{
  "model": "CTC audio transcriber",
  "train_examples": 15625,
  "gain_aug_db": 6,
  "mlp_ratio": 3,
  "fused_qkv": true,
  "qk_norm": false,
  "parallel_block": false,
  "drop_path": 0.1,
  "width": 160,
  "init": "xavier_uniform",
  "beta2": 0.99,
  "beta1": 0.95,
  "max_precond_dim": 1536,
  "final_lr_fraction": 0.1,
  "weight_decay": 0.08
}
Rows from block 7 of a small CTC audio transcriber, named by matrix and row number. Rows with one number belong to one neuron. Each number is 128 + 32 x the weight over its row's rms, rounded and kept within 0 to 255. All counts start at 0. Numbers have three digits each. After the name is the row's rms in percent of the matrix's.
After each neuron's rows are labels from the 100 clips, of 14848, where the neuron reaches its highest value: "loudest" is the band of the loudest frequency at the time of the peak. Only what is clearly more common there than usual is listed. The data: read English sentences (LibriTTS-R).
# fc1: MLP up (model.blocks.7.mlp.fc1.weight, 480x160), inputs 0-159
# fc2: MLP down (model.blocks.7.mlp.fc2.weight, 160x480, transposed), outputs 0-159

fc1.316 098:133156161147132123181078128096144169136100160098161148137132142116100108091091138103141112122065182100084093119144070173103114160187131085118115110161160152093105110194133100121107089199156144099120135123167134118059132101137124115178101193147119176112171071128149094128145141099167071067138165098158163151144125191144156145157185086179122171109083116102189126128112143144155141148136122133104087151164093134084105176031158136120184171128104184135094094170147126102158135108140137
fc2.316 106:123136137089040128188180173114161134213080139138126136065183074136140087141121125140113109090154075120139112146123133110127109110131148114047140149089144118133145127190138158104103109114119138175082139126143131134145148126110163126098163155138162112083054158113118135063139123099099116091134127101153160147140130153104100114042077172118121071193151085095086154128091170170144142054145171137143126094113165146146099104092103162133141126086169175146101102156120175114070130199146137
loudest: 4000 to 8000 Hz

fc1.21 102:121197128125139127105193170123128169117142102131182085154183106115187175162087135172170116155099094115129100117117144121130101119143092101168144108157153178129108145127171174151165103128113170140106147102206163131118130149079116110134145148176118174101150152141140144164104108144079149093147188085098093046139161130103143123153045185126181141058166142123161153141073104135106082122166134154142095137165119178121155112121125105141113168079135156153089141235151138139145098102171165
fc2.21 090:118143106157129120167138058165105115121107135132106123138102092120082068093154136075099194099188134189169179114108108160135192088137158129063146168079102086126148135154129093115119119134146115131167101131116128117122095125140153111117087085068122051139165108168138150135161158096191072121179098157158134198140111149163079070148164077182101114145117134118123077200152134136152192153088167134137170132177123095170125187138156142130107117159117105168089134099094143146094143158095106
loudest: 4000 to 8000 Hz

fc1.93 097:123134182156130155086114118111114147160144167075182099133089092125180135129061126080195078140091122122120163158125138182133139119123117203132119136173082136177079117169123118121109180114140154097157105032153156194116115105185129125151110128120174130124087079103151104118124152083159106128107110160141089181140131107129130157136144175141167195145130111116140162159203121120140150163176119104129141154136106147140147168098206157107169175152129166134168148157132136117165210205127133
fc2.93 102:112092159080156110152086127130155155198074097145109125129165132152125145116138150164098164109137167169172128136093095074139092144151196120081126129126128129096201180077142142136142072098143193151147151179110108103084119177149149151100153155174095132115167150194109115157151084146078110163142145146125108136172169138142122108110123130170124117074160131137080038151110168150076103187120147125122141181146180099059111157089097146165117099113142065119139069144134103085154070120146107
loudest: 4000 to 8000 Hz

fc1.76 097:096133193087147084103103173108156120145102202116179191111131125108147137152107067130128144118071150179110117173086159103109140127109146098102121199170194131077082122179224089181176137125133096104133141170154125137128136128158120091140099072125079158123146131091113156167098118099092121138118147154079128122133141058126136133203067158144161107120060081111176164141122152151112163076138166115073132168127149132122104116135112155125148094168124123176089176176131138122086123112135128
fc2.76 101:165152083112094141157116126123128111130180161097097182154140082148161158146168104134110085100070103045138133116122119105108121118128138178173121107098075118176118110111134134156124121160185196040141054120081129085159170128159117106129088098143114134154069101141148138096093084121158053119124139131120101099150117178176094133073145134118162100132116062145151116097158143107169185165131119044134118156103151189069099116093112154114085098192088087124161088147119130125131137109133108
loudest: 250 to 500 Hz

fc1.218 099:125152085089134129188103121111120061121156155122124099099144145123158142096113156082139094076091116071153105157118118156107098115106096115140154137158125069155087105125161094102114085128130122119114096178097074113115145068114111117085124176121044135084160139140087150097107130155170066109043115122138076154178109056140148116121136080093142109060144080067134131120103188115090156167083085149161142116087081136128125123111098058086090167101119127205130103096115092131165112158125135
fc2.218 094:123152167105101136103128137159157173151130090131084087149108109130077089163093083137105152209104146187089117046137133142108133172178156109110089099121147152119160136105085109139126124158078163100137185092180179160153117183152153140135110139100159107171094179093144148178109116114131212143123149122125156140088180194087172166068092107135121135086118156187124166125164158122141101091148102102144095198124138106117086104173128115071123100145173156080117091109151145164124108143162174
loudest: 250 to 500 Hz

fc1.295 090:107156118106110120132118134110099131188158145159126215115066068084111084104142095097124139093126063069101115063089162148142160118116104134095096130142120093146159071129132106106144129152128181141136120182167178139142187145161115165128195118126101094121149206131164196131135136132075116066166087156159108100149127133106047112128096152104133129194149079139131144119112054120133161131080116117118119141111141158143144071142145109154134075078117135130076160093103062094122105155170139
fc2.295 085:112142138112238113129151145206162102095133108110130070153151119174133103169099121182102064159154165138124120184180118128111139135126156141129156095101160116137114148151141125094130095120189104163092123107104161152083074050136131116135064145144165153044105059100088035154098086065141188118116166097124130147131122157088133138066141110100102123123161093092173110136123175135137124120145155138169143152112092108117094100142164160113187165146114130125160133141152183141131100125105148
loudest: 4000 to 8000 Hz

fc1.308 107:128101067107143109134062140112128110117106177144088113164121132108148110100082101084181120050100096138084090072118077086076136121082079095154110126077122095098118108140074085083114104123046165166111106153107137125122143132101120099118105096123176065126075103115133141138054122144113129115121129097108115150158158080097118084081095109094053117111183150156109121114105141169089124098092101156062108118190098112130139164132112130096149074178095106103130159063128096110098141077122162
fc2.308 100:132104143106070128174155133031129149085106171197165117055115104119156143105123137083100109099186107128085103094119086151121111103124156120110122069148150161134105099126121108179121187165117142164146096147089152094173066091129096101148181133081098173096092051156133138070171092200137154127084142139104093143134150146149149149114112157139161137071085149098127180119137125176143118111133155106116091125068182098067150170145120160118120125119193111160143127111167091136105083104131151
loudest: 250 to 500 Hz

fc1.32 096:077107194139160141131182170128125132163117145123163112142159099225150091088092116183164119165136197144089149133170154157157097108115152130128073095195075159203124121134171115106131130172148118128144132151144125189111093133186155145163136104121119131175156153109139161108121175124187106142119125167134111135162162136134128163093094170155169136168157114102130111142122164157105155161159147122154178087166089123169090117133174135118186138133128192181172182151120211122152167152102177
fc2.32 096:159154124128116165105163070099087121102105117165098139137139168125148117114154085156104161145199130191155159110119072113076113071133108118130178134086196079132097143106144079077134125125190156099124126112132114116187115163120139140161068112136198158093149120153153046085119135164114091114112129061089185101090113099120173109189141117173129086157136169117109140130136071172132080085139155099119136120147119163077144117168153157145099145134160133136129119169090067191137124098168187
loudest: 4000 to 8000 Hz