{"arch": "transformer", "hop_length": 160, "input": "log_mel", "win_length": 512, "qk_norm": false, "layers": 12, "width": 160, "positions": "conv", "init": "xavier_uniform", "precondition_frequency": 50, "adamw_lr_other_params": 0.0016, "steps": 9100, "lr_schedule": "wsd", "weight_decay": 0.08}
Rows from block 3 of a small CTC audio transcriber, named by matrix and row number. Rows with one number belong to one neuron. Each number is 500 + 50 x the weight over its row's rms, rounded and kept within 0 to 999. All counts start at 0. Numbers have three digits each.
Before each neuron's rows are labels from the 100 clips, of 14848, where the neuron reaches its highest value: "loudest" is the band of the loudest frequency at the time of the peak. Only what is clearly more common there than usual is listed. The data: read English sentences (LibriTTS-R).
# fc1: MLP up (model.blocks.3.mlp.fc1.weight, 480x160), inputs 0-159
# fc2: MLP down (model.blocks.3.mlp.fc2.weight, 160x480, transposed), outputs 0-159

loudest: 500 to 1000 Hz
fc1.261:423516480517484518483507443566505526474466595606446514495474559568587502428461405469490479525486390484427559559574496493415516498535539472549413558534495572508577475550515506537520461482549520558623610466503501567576494582560457556538472515527564548462505472538532494443541538566471474418557534534484562522509564519487536450608443519503499443547539490564473491549502497486549527489526498562514419484507493521512514538562546562430482562521412605572600571411531638518505471549529517
fc2.261:546420493421497557490489439475452466504543482489675481453413505533521503442480471521478569497440556505604479437523521481465462564448534477397525582492531516506476506518543488459512528456449582623482493606530474401398588497437521549574486503423509441429455557575478503519475551487483460488506529452477537509459440445559446529497525434432579486487480578515508439417487514508467591475575461439555564560426462519444588449548534405492523544513515500487467468520464490443525465478389562

loudest: 500 to 1000 Hz
fc1.368:529517459533381478502487454518488443477531576537565510510513490526388468469522395457526532507424470574472499526446503468535462551503539479524543479533548452481480591444437514537510542480468477467500374545460595490514496571441520424421484417439518535507471498487466505525550552533441537535439538497442375499471491413511453549372447560379587533434481514515526496508409556458461412564477506456532430435450545531552561402549437471585472398453510559538494526524523537464457433452543471
fc2.368:468514544453494551494506473521449538462455451462545532523498484504656557477472565510444530559623579508519509500505484545511561480485462539477524530534456513564489473610527482497565457530523483537482601464502405454502483389533492579576552556574534521520576519535602457472486552453536448533505488493541593500588445619563552488641533484582561516565499526481471425457575549526488563464514454523469602548498504491488456485479603571489568583569565497427516493483465516537559559546506551

loudest: 1000 to 2000 Hz
fc1.16:514430513436595425476532586584531468484430470510557548549512503477475545470566527566507566453581546515521500487504457503489551476526638451473469507502526540553466513494459569547456524478520470509529471549621493562581471597472526481508542472530491513486462384484444467438585475558601590554440556578543533471508487518591544565463462529490437564531515454550484541455516585582542559503476506417570406534551488536564519569519548497531476538473462510546542567573539527617593428554537462
fc2.16:557505534470427491473548549487425664497571484505438495538464464517516425513402480437438429509474485539471534452468496636528533451491509539576551529471468453507409427502559500499430476520446406473435451397496477496501574502569399492597471526466390511522537588518583550487484515514497438499442496488457559565490463532403488483531518514523501397622568494524549474477496510443438418537562458510522482464411468465542567449508433537521483548485520482436479545504484498493383559538539523

loudest: 500 to 1000 Hz
fc1.52:461494556459466509472475462509378469565462460463500540536505437496600490451519502443469508550528444480504564584463643487585481471544563457579523545498516488471608533539584540487524538542582545510538535424543520599502518556439606524555475498481571513511562497445556554536538412553497566568525587620451521480491472452439439557484567555571578525479503581538593453452481491525523523534539553429475490521465492459507508456571504622483540389504528450523478552515456557461511574523501529
fc2.52:515472467581455503596544460481449496509541567567399547487487514538434534548476578466525532476542624512497410534552451527548547579517545505533544570476556471568620492469558532477540479465443512537518424513514542466541417476475519578515540590457447472524503520576468454412455523421573525508532341372501508477560520558540566576396594432521587511519474521489501487476484550447534496466479440518517486483575531591546505466565552419489478525586524497511447565441503499522445511530511483

loudest: 4000 to 8000 Hz
fc1.88:498420549385487502516527524566471488583492540505540511617462446530530463488506502535509526417508477450412470487507465567523518554494568504433535488515549460497439549522461563464429463509600432486518454514575530511561555579517459510454529521525445569434531490572536643475550435400409519572480464469536627583472489514509464483463525539454565503569457484457563489438493600503485614501549512566464552577548448522442476473534588523542502471386506540551489589574482544435518522507500555
fc2.88:513464512580488540492548503488546575440380517532587506406468416533556474453475549448454496457508385398483487502554504506544527514468470536478390571512337525535393467542479481498535498509560473458489490491574486466449551586444529530498493490534483568500547577602493449502489432488452516533443454499543642574472449497450399528490522553512516518587420590428441525467434486461460524543474476516493503443480475450359559453513591531492534532499519460563483554509492473485547462498488537

loudest: 500 to 1000 Hz
fc1.93:480421485572595567451574546444454525467519517491534549369497538551557565504538537508487577572476521532481498512499485486527539475511486460522449453454517544629535430425524487480503598503527529469606557425523518536406554487515598430451542479575492499438481463490489508580599455469462383491461572420506498517508463445518423469482531558505480623568482414468614559526504575498564499561495516501454487528594459432504482521473494545495490512436462412520521551469583603544462534494477480
fc2.93:486490432532523458471499556466562533540498502516543502470504524411490566454501476526561525503464379570462475454553533488431539447463484503518537559492403589438515521496564514460498470441459499524476528606450563574639557447533435458393506455399586545462571487483445514448504587553516594408470442485547419519497531544540501540529502564520632457515504511586525542452479494492474551470597485466522475540559479496477475469464509520552432489456569521411422423591527523385506489558545500

loudest: 1000 to 2000 Hz
fc1.418:531506483536503511507459454497482512465504519545575457479455530450546498522504508520474539481436503555537493553530557432473530521413536578512522568495486394510449560538485463463431472445483388507488510455599534575606474493562513499423538534566460480512559431430543382536578580390578582436497523521580511507468541466447437579568513506555529442473468453580548555555490556494556453515540509543469467609490455564565515555477559483591440599475546586592520561526517541606486489469558515
fc2.418:507501467499470475419481478540588488478446480497462568463570413518511502482506459473459386442463482467509556567512471472377479479546531461453425369541539536469416424476487497471485527500520580472501543473549436517423482513468458536523595492448535549495499498439566567590521453507522438534523597552521535437442555447543501436476448523591605407465520465460579572476474465471555507476600523420447534511420550521531563455519485482452579493594520460442523499394566529382476554502486525

loudest: 1000 to 2000 Hz; 4000 to 8000 Hz
fc1.358:358455489519497563533510530538536575487455561494525601552477528525464501532519447493522521521539532498467472447513484446520544465441566597464402515507542627568568518616543520449518403524576433614544528512536533489592452514512508490421607499495496517489435511494478476561529541447592422574494519522427440569539512471469495505488499551474498459568522442570490572523529569510453448578445548465472554469619500525509514498501447510552445464444462579513513536572414467508447563607466453
fc2.358:579556465494530536467506531488511585561544464462461512423469510394495408589519487470434476465540482464514500548393641558478475423478505485466567476534467456510529543390473497520457463497437627524526463529446519552512556438548488572516424503489509435581507616547452436417429503551461532421472551488600477445477441514561555485560554512580508546418464569486473396480510500508431526432495525487485496608419428526445512542472441489447499569439563445483447501490527518472516459494500546

loudest: 1000 to 2000 Hz
fc1.433:617504629482531466575459513473540550592465577401463529507532453577508490515560514561479511411585529438551422563444493526431501498540559560499518511483446538504457510488517478489503512543457463520470553546508443485460509514526468600569532520473474448538491461522612475456452411554537451422536515407476537622489546486533433478517543422510512543539487579512519486558484517521534537514411413525547509552530442562467452595539467497538471389490541489406558423478565426569600534559471511
fc2.433:401484384530497540422524461557526459433509463618576480514523555497499509487435533475512511589413471591459580456475534541504499563483413418442479525545568425532488465506519500460540441487446567453479495481487544550569492495493523425461446468540497609494526534456483544544574539422524552585503482591531480397501480481521493562451515573451513443411540448530504547433484535467528458456585584516399493494506561501508518416456551543505567597519455496590471547501416582538402500464538504

loudest: 250 to 500 Hz
fc1.162:474456478591494508481627428462514418501479426414509527457517465460460486594523519534497500507483441474546563566579548561533385500467543432437525562530474527533445593595387497500524498461473536517553506465526563556517493399479608510544470491533412419532479463458537473501550526521547480459473477460460427456537503481555540602497526571349477514500558450543451488527526491451511528484568599576542495484450505547534527494481533463465449495584549452477528593465539647505542472542524530
fc2.162:425420486517506502498465528542552514452484568470400568535505502458452470481508547499486597498593465550481408470525470484563542534518443503583423504438449545460435381448537508560508506585503412527499526469616465503480449518537513475454425590498556511528461539412517495515599425555451626557387560493463470548444549493500543529558484468559542507507494484438419535568411436610455459491534519564557569458543537485470402547508492577557489466490539558483424540489516500512507498548513424

loudest: 1000 to 2000 Hz
fc1.13:449463430471595452538458508495460480485585550488565413565503512469560546482519477454546560522626416525503533562471489490474429445527531526464451335537473474490522499558520552516538431508559477547548529491438486533423442395506522496478462450500445516566500624536538553633411459503525483475579447572430535489474512521549468487519568405443474525502545543531577519453578493449522540432419467550500542527515487565549472524560508553440569482545515466583485544466432516512470480581513605
fc2.13:556545554434446427401453541495469535389465491498501478555539537494548331562452577563510425537452515566519501468438436447602586488511452457583491561492498427468496544478417524485520565576532512433468484426516473575533540475581533474360451495502554510498490480536480467487390518407498509509372549503572566466482429435486443513555399457476469550534492471520524486559486487575528535450555483519491461546485501458531594465443438474470455473499574460544512467513538536519519453538509536

loudest: 4000 to 8000 Hz
fc1.86:523519439402534419527463527511518571524555523500564516508452500542470546597508476437524416469537433547570529499506487555482537580530511452517485599560527501489517527469471513519434506523535474572513600470496500433490426406439477596490562440547532565430498572475505369480592607571454524490449505451506529517542511426614466519443460483487487480482569476506555489605484575537507498545525495583488451535580483493577494552511541485499548523572433422378549487504566523509483587484623453
fc2.86:465498531562511558533456539560522409527457559484421500547538526444522487439453479481469541605467585526401505510470589517543457491419430521502453467532537523578499495508480475519523556439436455459437467512551526586585548517616564464487504460476468413615437560547465540571496433449536468498600555454570517431567471586475511486487513541491506518498486614485437551496516478514408475429443474509547540436501555502490501404495505542488484488475507459593456587615442481498492396535428582

loudest: 500 to 1000 Hz
fc1.54:546598446412545533535535531495471421452496498509496559568535400538492620422580450477479487555489515549491501583528587424454578451508519528480530510539542528407582580579634488591571453516466509452459510444569589505464521539490476565467560554580548451563484514476473501505445520533551508460460552509461555555447547550488477539465507458518535512573497533552505478549581538439474527443532534447418495497440538547643546568497605493531510536520462520471449556476553466430494516576482549
fc2.54:541385442584512533497528542526532580556466487441569443442458529521476396605393528530575540498449550463552605436486409489435521545558493433548526461492510385526530477416456521363492485514501475496553413494428463494511485511523483487514460458512501458472534475537521505455548469487406469506525425463470469496559386498570453500466506504438545545419530465526465524472518582563564450576521417521524470482510484484375390489540473591479475464488455489474513415569552493538504536418523473

loudest: 2000 to 4000 Hz
fc1.465:480517586497491562490463557527601523498418549535479575495487510565496519599546510511524533461478503493549479494504503489470527585467449476544533506514480587470541584490526543494395444553553495515476502559517412552595521495602535567473610488524541446524520579560516505532453580537562497490519497600505430592408499517398579538616519494568641516526440485533450564472527462532526545510501522470596541580479573491503558498457555537457499487519440478488535632615519516545486478543535446
fc2.465:353507528480560495551473411476533584430549517487503589506463487497488518556539532502565529460457457438491622521529546464504549582499487526458484544462469507419511447528529495441510451491479543537478571510434492473466571495476455529479510606540532519528467419454471435480464495457440520545555421542598425589430423528459517388433421535414531512520455490532365532431610538535431405506456548498505511557487419448556554506523543560525560487569500480420540584496465487536472515552460496

loudest: 2000 to 4000 Hz
fc1.87:424551527533449560566506544532505556492448529448512562470469532493452595559558492549500553450492470541574580579466502453481492534555515493584551415439452516486585518455471524466537457581546529485538433462450447482496486426582529482484520435516457507599451533474465534452452555490561528482597461512552517517539483451466444520584561512403534447421538460552469535478551489513538458528476549534566491593523511563463621532517433623544572523580415439451565581592520527448522425550427544
fc2.87:571517420404484501471553502498552490559511497538527463496498538580579470478409517493545541487461534513531406483463471590565522518491445512447447572567499467533452488552498455555416533482508507595529527471562598486476606590513507513566475591514528480528517499530534421575538467489455442439494595495453520461459553540580500485402554509554458548513514470478605525539486576475445513428391528414462496438463548541503481495497517385552423512427597610472417420533496552509516573489549532

loudest: 500 to 1000 Hz; 250 to 500 Hz
fc1.318:494421524527532468439473450474458431518496497460461449541399440433489495523530502487412454534445482520504526427401489554524514466533466527467483524585541478508562566436489550526623605419546494393600469594504536495576568490541606488493550480470527524487439518464513511463462514480559519464468505413504450530514562410612504493409403458459447582373438413523557494519483535466511495452493531486503510484495428546515541593576483513406509573552474474511516471579462516509478431517547586
fc2.318:519554471493508469498538571528522517441464475514518588452504493566435503475477482502623592511470509434553513523539509458535438483525582551516444496407371525532488452531482437470433480592518464593457573374490444572507431463420434505510483467548500425515512514545548476488487509452439474471512487496470602509473471524456356552569497486459502418600552545567394448409519530515520505479509467547534506456445499418557454427471596468585491461453547557507537531409488415504530540482469444

loudest: 4000 to 8000 Hz
fc1.257:483594530516452476429466529546491492520536493530519518527459578551429498607535535535556508506481447504532585405476478503623616536483527612482633480470497445519523500506496497538457524536468507511571507489451517451574452538503450455463549501570466539454439537544459557602587476437482483623480548487535591527442559501471471499541575505507505563515454500523539506460465571493582515431503527493495613493475528450518459598545542500522555599543518546454528597383532409542415542528553513
fc2.257:452528484534507524598521403426431527493526463449469587479490476445555573503493462494520531556458492612537462453468471575472567484515443421508392439543534405525530520408486485505519504426539563427445472513568410531432510483520480496534547451516538457531570481505437458464487479461552449450585488543512444594601463562538543458443493482541541555510551406493497564620525515504460484499601388491509476495553511524421549466491435609516493481501583419453542528549561507442595498449479535

loudest: 500 to 1000 Hz
fc1.225:509538486480513542507538547411439505525416512464517523521582412468521587384532562520508584435565536529410562508534538512507508504505518507578593504506537522540505511478439554499467468501520441615444564598468598541583520601510530453483491609521520531508424436548402495622565511475529450452575542480543506406532513520486594481418557457430547478502446547548588478446491494488548505468476526518515536400522529492532541586466578541598530553523509570451528471527475457525513539433537517
fc2.225:466552522495475519543477474546565537473568529529433524517425597450497408515501515538518453564456473505585510517580489528580418541542565514433427404538562461531464517534544478556538536534466574460597415466580442448475572475547529536536551385481508453493540561514564504483480548473448571542508496569489484601470528549560440500581471540556503511513497500491424533607536559566469557541508470422477500585464456519468467377512374530483520426494462402595494575482530564484511471536455523

loudest: 1000 to 2000 Hz
fc1.434:550515556554540419350586496536490559482472495453507452560467528493464485467514522480508529477539468539471441562546490509519504482402450497558425400554534534551449531495452478506485611502531514452571567532520526457478473594493539567464512577483607492483490465558540448527533382497566390516512489514527581467521485472529549514544466455545450473476518436562520495443514579369537506527417498562424447485540550507449437568526433508602518527476615519577480393434574529472514443531461542
fc2.434:542523527462424522587488455450363530506499532577531470443515467488577489519553450491563477484474558468471541533472500514415602524536480430466535508524510549473525431495508459481491370441482478499501510505466505524502577513488404481461486610546496446512573508426474474472359512537545525478455509534619509509438579528554576496536481494492477508520533441534536503586480504437489462385519467529521511485428534502564555432519525552391455475529530570407607621505453442459392591475535506

loudest: 4000 to 8000 Hz
fc1.372:521618508474460519583592587481654502474554654555518511515402454525485522586582544533497470413496418458491565536456503543451501484493553494376542514524611553550428466453400578470530508536545482556502497479563496512521535535453545541515525483486491462433476562526486462494487604509451483497533520444525541492543549513528390518503610495593485522534439529503474510609499512471513508539522508543574520492518485490455595494599435562587541524504495450497479530538458514546527487529500580
fc2.372:532477535548576516472530489533423497495503464400515496472513556534538561433387534607509450479626597466492498442481575523507567569524546536562519490514576488401435465518512464445480546437446454407517495574475578535533449513618450548527445577506518580524491475540556513527470511490434555517516577579447564541449481454517555549464491392442527477497542495580501580541517517451468591494548491483452468483440497502553432436422553507490403512578563555478581496463480467592522510422531488

loudest: 4000 to 8000 Hz
fc1.370:489441485433545509564459496521502506512499430481501474493388452451465564485463529505530555456443491635533518565409495505464592457483485498512499536576502518564623537502487490614519509495522519488526441446576447456550547530545535507480499557590449545428495465583405446585581483540535476471405573495529552406541522532522525394563575482576562535462506513506468492467457509491539587529486467502461496541589549400527480526496557471553543582629574440540547521520438429552479554469512543
fc2.370:474426548548463450523477539537489477565603485434530543522609538574543441490500516424547455475470528443469473449603506574480439485570494529480506557460484477530431472528582457498494431459527510471432600533458579559510482479413477532495499517488497425489427533362577482446452553552614579534501428547499409544513499536410406592396430559508552527466510502504552550521512513562460499460566528541507499454480504520518557493575514545435493485391524556471550486455491577513466441576471426

loudest: 1000 to 2000 Hz; 2000 to 4000 Hz
fc1.285:558482482474584496503454449504495473576509487489484482607491398500536611498457466463574504505496509491529469493509552564550503458466422423482434410540403441525556519495470515540445573537465395564565568605528444482400397454527466541524544524563484525527561599453524564455519400547523534406453510490550551469593511490403540544561550496501553490490545529524504526519467492513517491491513555504520387482484485445452544555407455507597528576408521529524531608509574502511510486422513566
fc2.285:523591484530469473504516467454501518419606442489553506441451503500434559563545493456511435463410431577503610480531538459549489480485505440506489533481567538449484473491542513571530378548563593463501371506607525413540493532510518561478485570460430491501562477479461482469426569479539471569540507585520430543454486524504479549509554542484547477454422445544587450457465593441570530463554478534455610466508502505483422441492510537536533524437503580559565433543542524419435495507611509

loudest: 500 to 1000 Hz
fc1.361:570449543592459562555556569580533510508493423513554568486469558554492521582566597538493565509458526557492415505616585541499575536460536571527539597499510494605483459491463550566565565466527589550463493524540504384530533475514511518559462534479477496526544533575483557563547529554521583577502488510596518614492550532493565553459556548520541505518524545548436493539477503490526500598555572552438518518532568556530559581509548444514543531488614550479440456471512520471491398484493512
fc2.361:474485449393538545436507478454498513511492624523518437555421443472550593476501506502487497536512512461529494506526486526500413545499485451518486533593423483454507528506500573402570433484497524490502477512442519565478491467513528597483520446375498536480509487403515518454527552404565370503579506487521506376473487464563483520443403461558553488544528419441498502504556583489429534469442463483576484522517557475542523459508492512437433509548441502459558534524536508403623575485632595

loudest: 1000 to 2000 Hz
fc1.68:549543491593461571521490518499478542506500486471551441590520543522484449506579533532553484498578494514460558527571620598467492584493542498613434501542545576505472536485487471464560571494519565475460453415517536544568542510582465433455596531516493517563559509524546563507518600561550449548587551576556540526594552506545534463522454446494561494518502489540527493542561424521497437558539471519579487496558557466530458486505494531592432416481598547615531507451543542541516472513642458
fc2.68:535501508523522546507501453482398576522494495430485511487515389516543544477578552490516471433561443472561528479487600495441477426487477538485539480424423552550496482514542516415527522436528547449510520510501569463542483467562431503396621574549497485498478470472576450463483510532452454503554499530554526562502515450498549510367467514476416511453563466475439496568597508573495471484442557469604454553566390467511421595526540545587398503464593525549479418496475457551473476537577414

loudest: 4000 to 8000 Hz
fc1.179:587511524474528498565444404445443464526538535491371534511549460477485537451534445498453527540456519467511525610575530571540524544530561527467551518555511588508565546450548466454589453529514563584467494462528519493506491541533491497459585558441522472491405458563470506549576449540568514531535548459499531504488635544468527403434562454570530554517533512596496527488412569572481560470513501477562545601568560558543516570459569565575567490582514501465467412537540463576456487541514448
fc2.179:502502479537553536451561590487530503403514450522493408517517489563538535534463541478573509491552531544486346403453498393429490451450492558490422477430471470476460515539581522610489536462495421504491545532561538479477521494439464503506373546612499563511593477495549535383473498582504561487532442523502419450502389490463464628641425510464430471580470481507507502478526479495457495495509498498495462497539501491585517522526525460427412518482463474511520525425462572528536536492554540

loudest: 250 to 500 Hz
fc1.104:526525605593415483518562463512477590510605568592453561443493505520463451428521446594455564529553447476541555462527527468506459526565588454496423443468521483538500498429557486507567580473469567535549508501481437567552481539587509534534463487477531443592463446486553560478504413453484497515635484493486456521508540485419523534513511643473564412474537412449516460491469470478509404492504518414478468495477540491535501570538504487432515595487515525509382480530578524577499571466547461
fc2.104:507508582512563583567388443547570451566427479492537447542468468457536574574437571494512509572538490515481383535504510591433586514509440523510448509535623523457450476509467393484483545414404484526466496486549536372559518470577500432486424491528508513446442526418489556503501477525507598558472497531453554590525508574481556431540532524441511506548498501498510520509507510567466504476547464631514498556601532424473477562524498529508538522450449473513563553531516543490378458514487446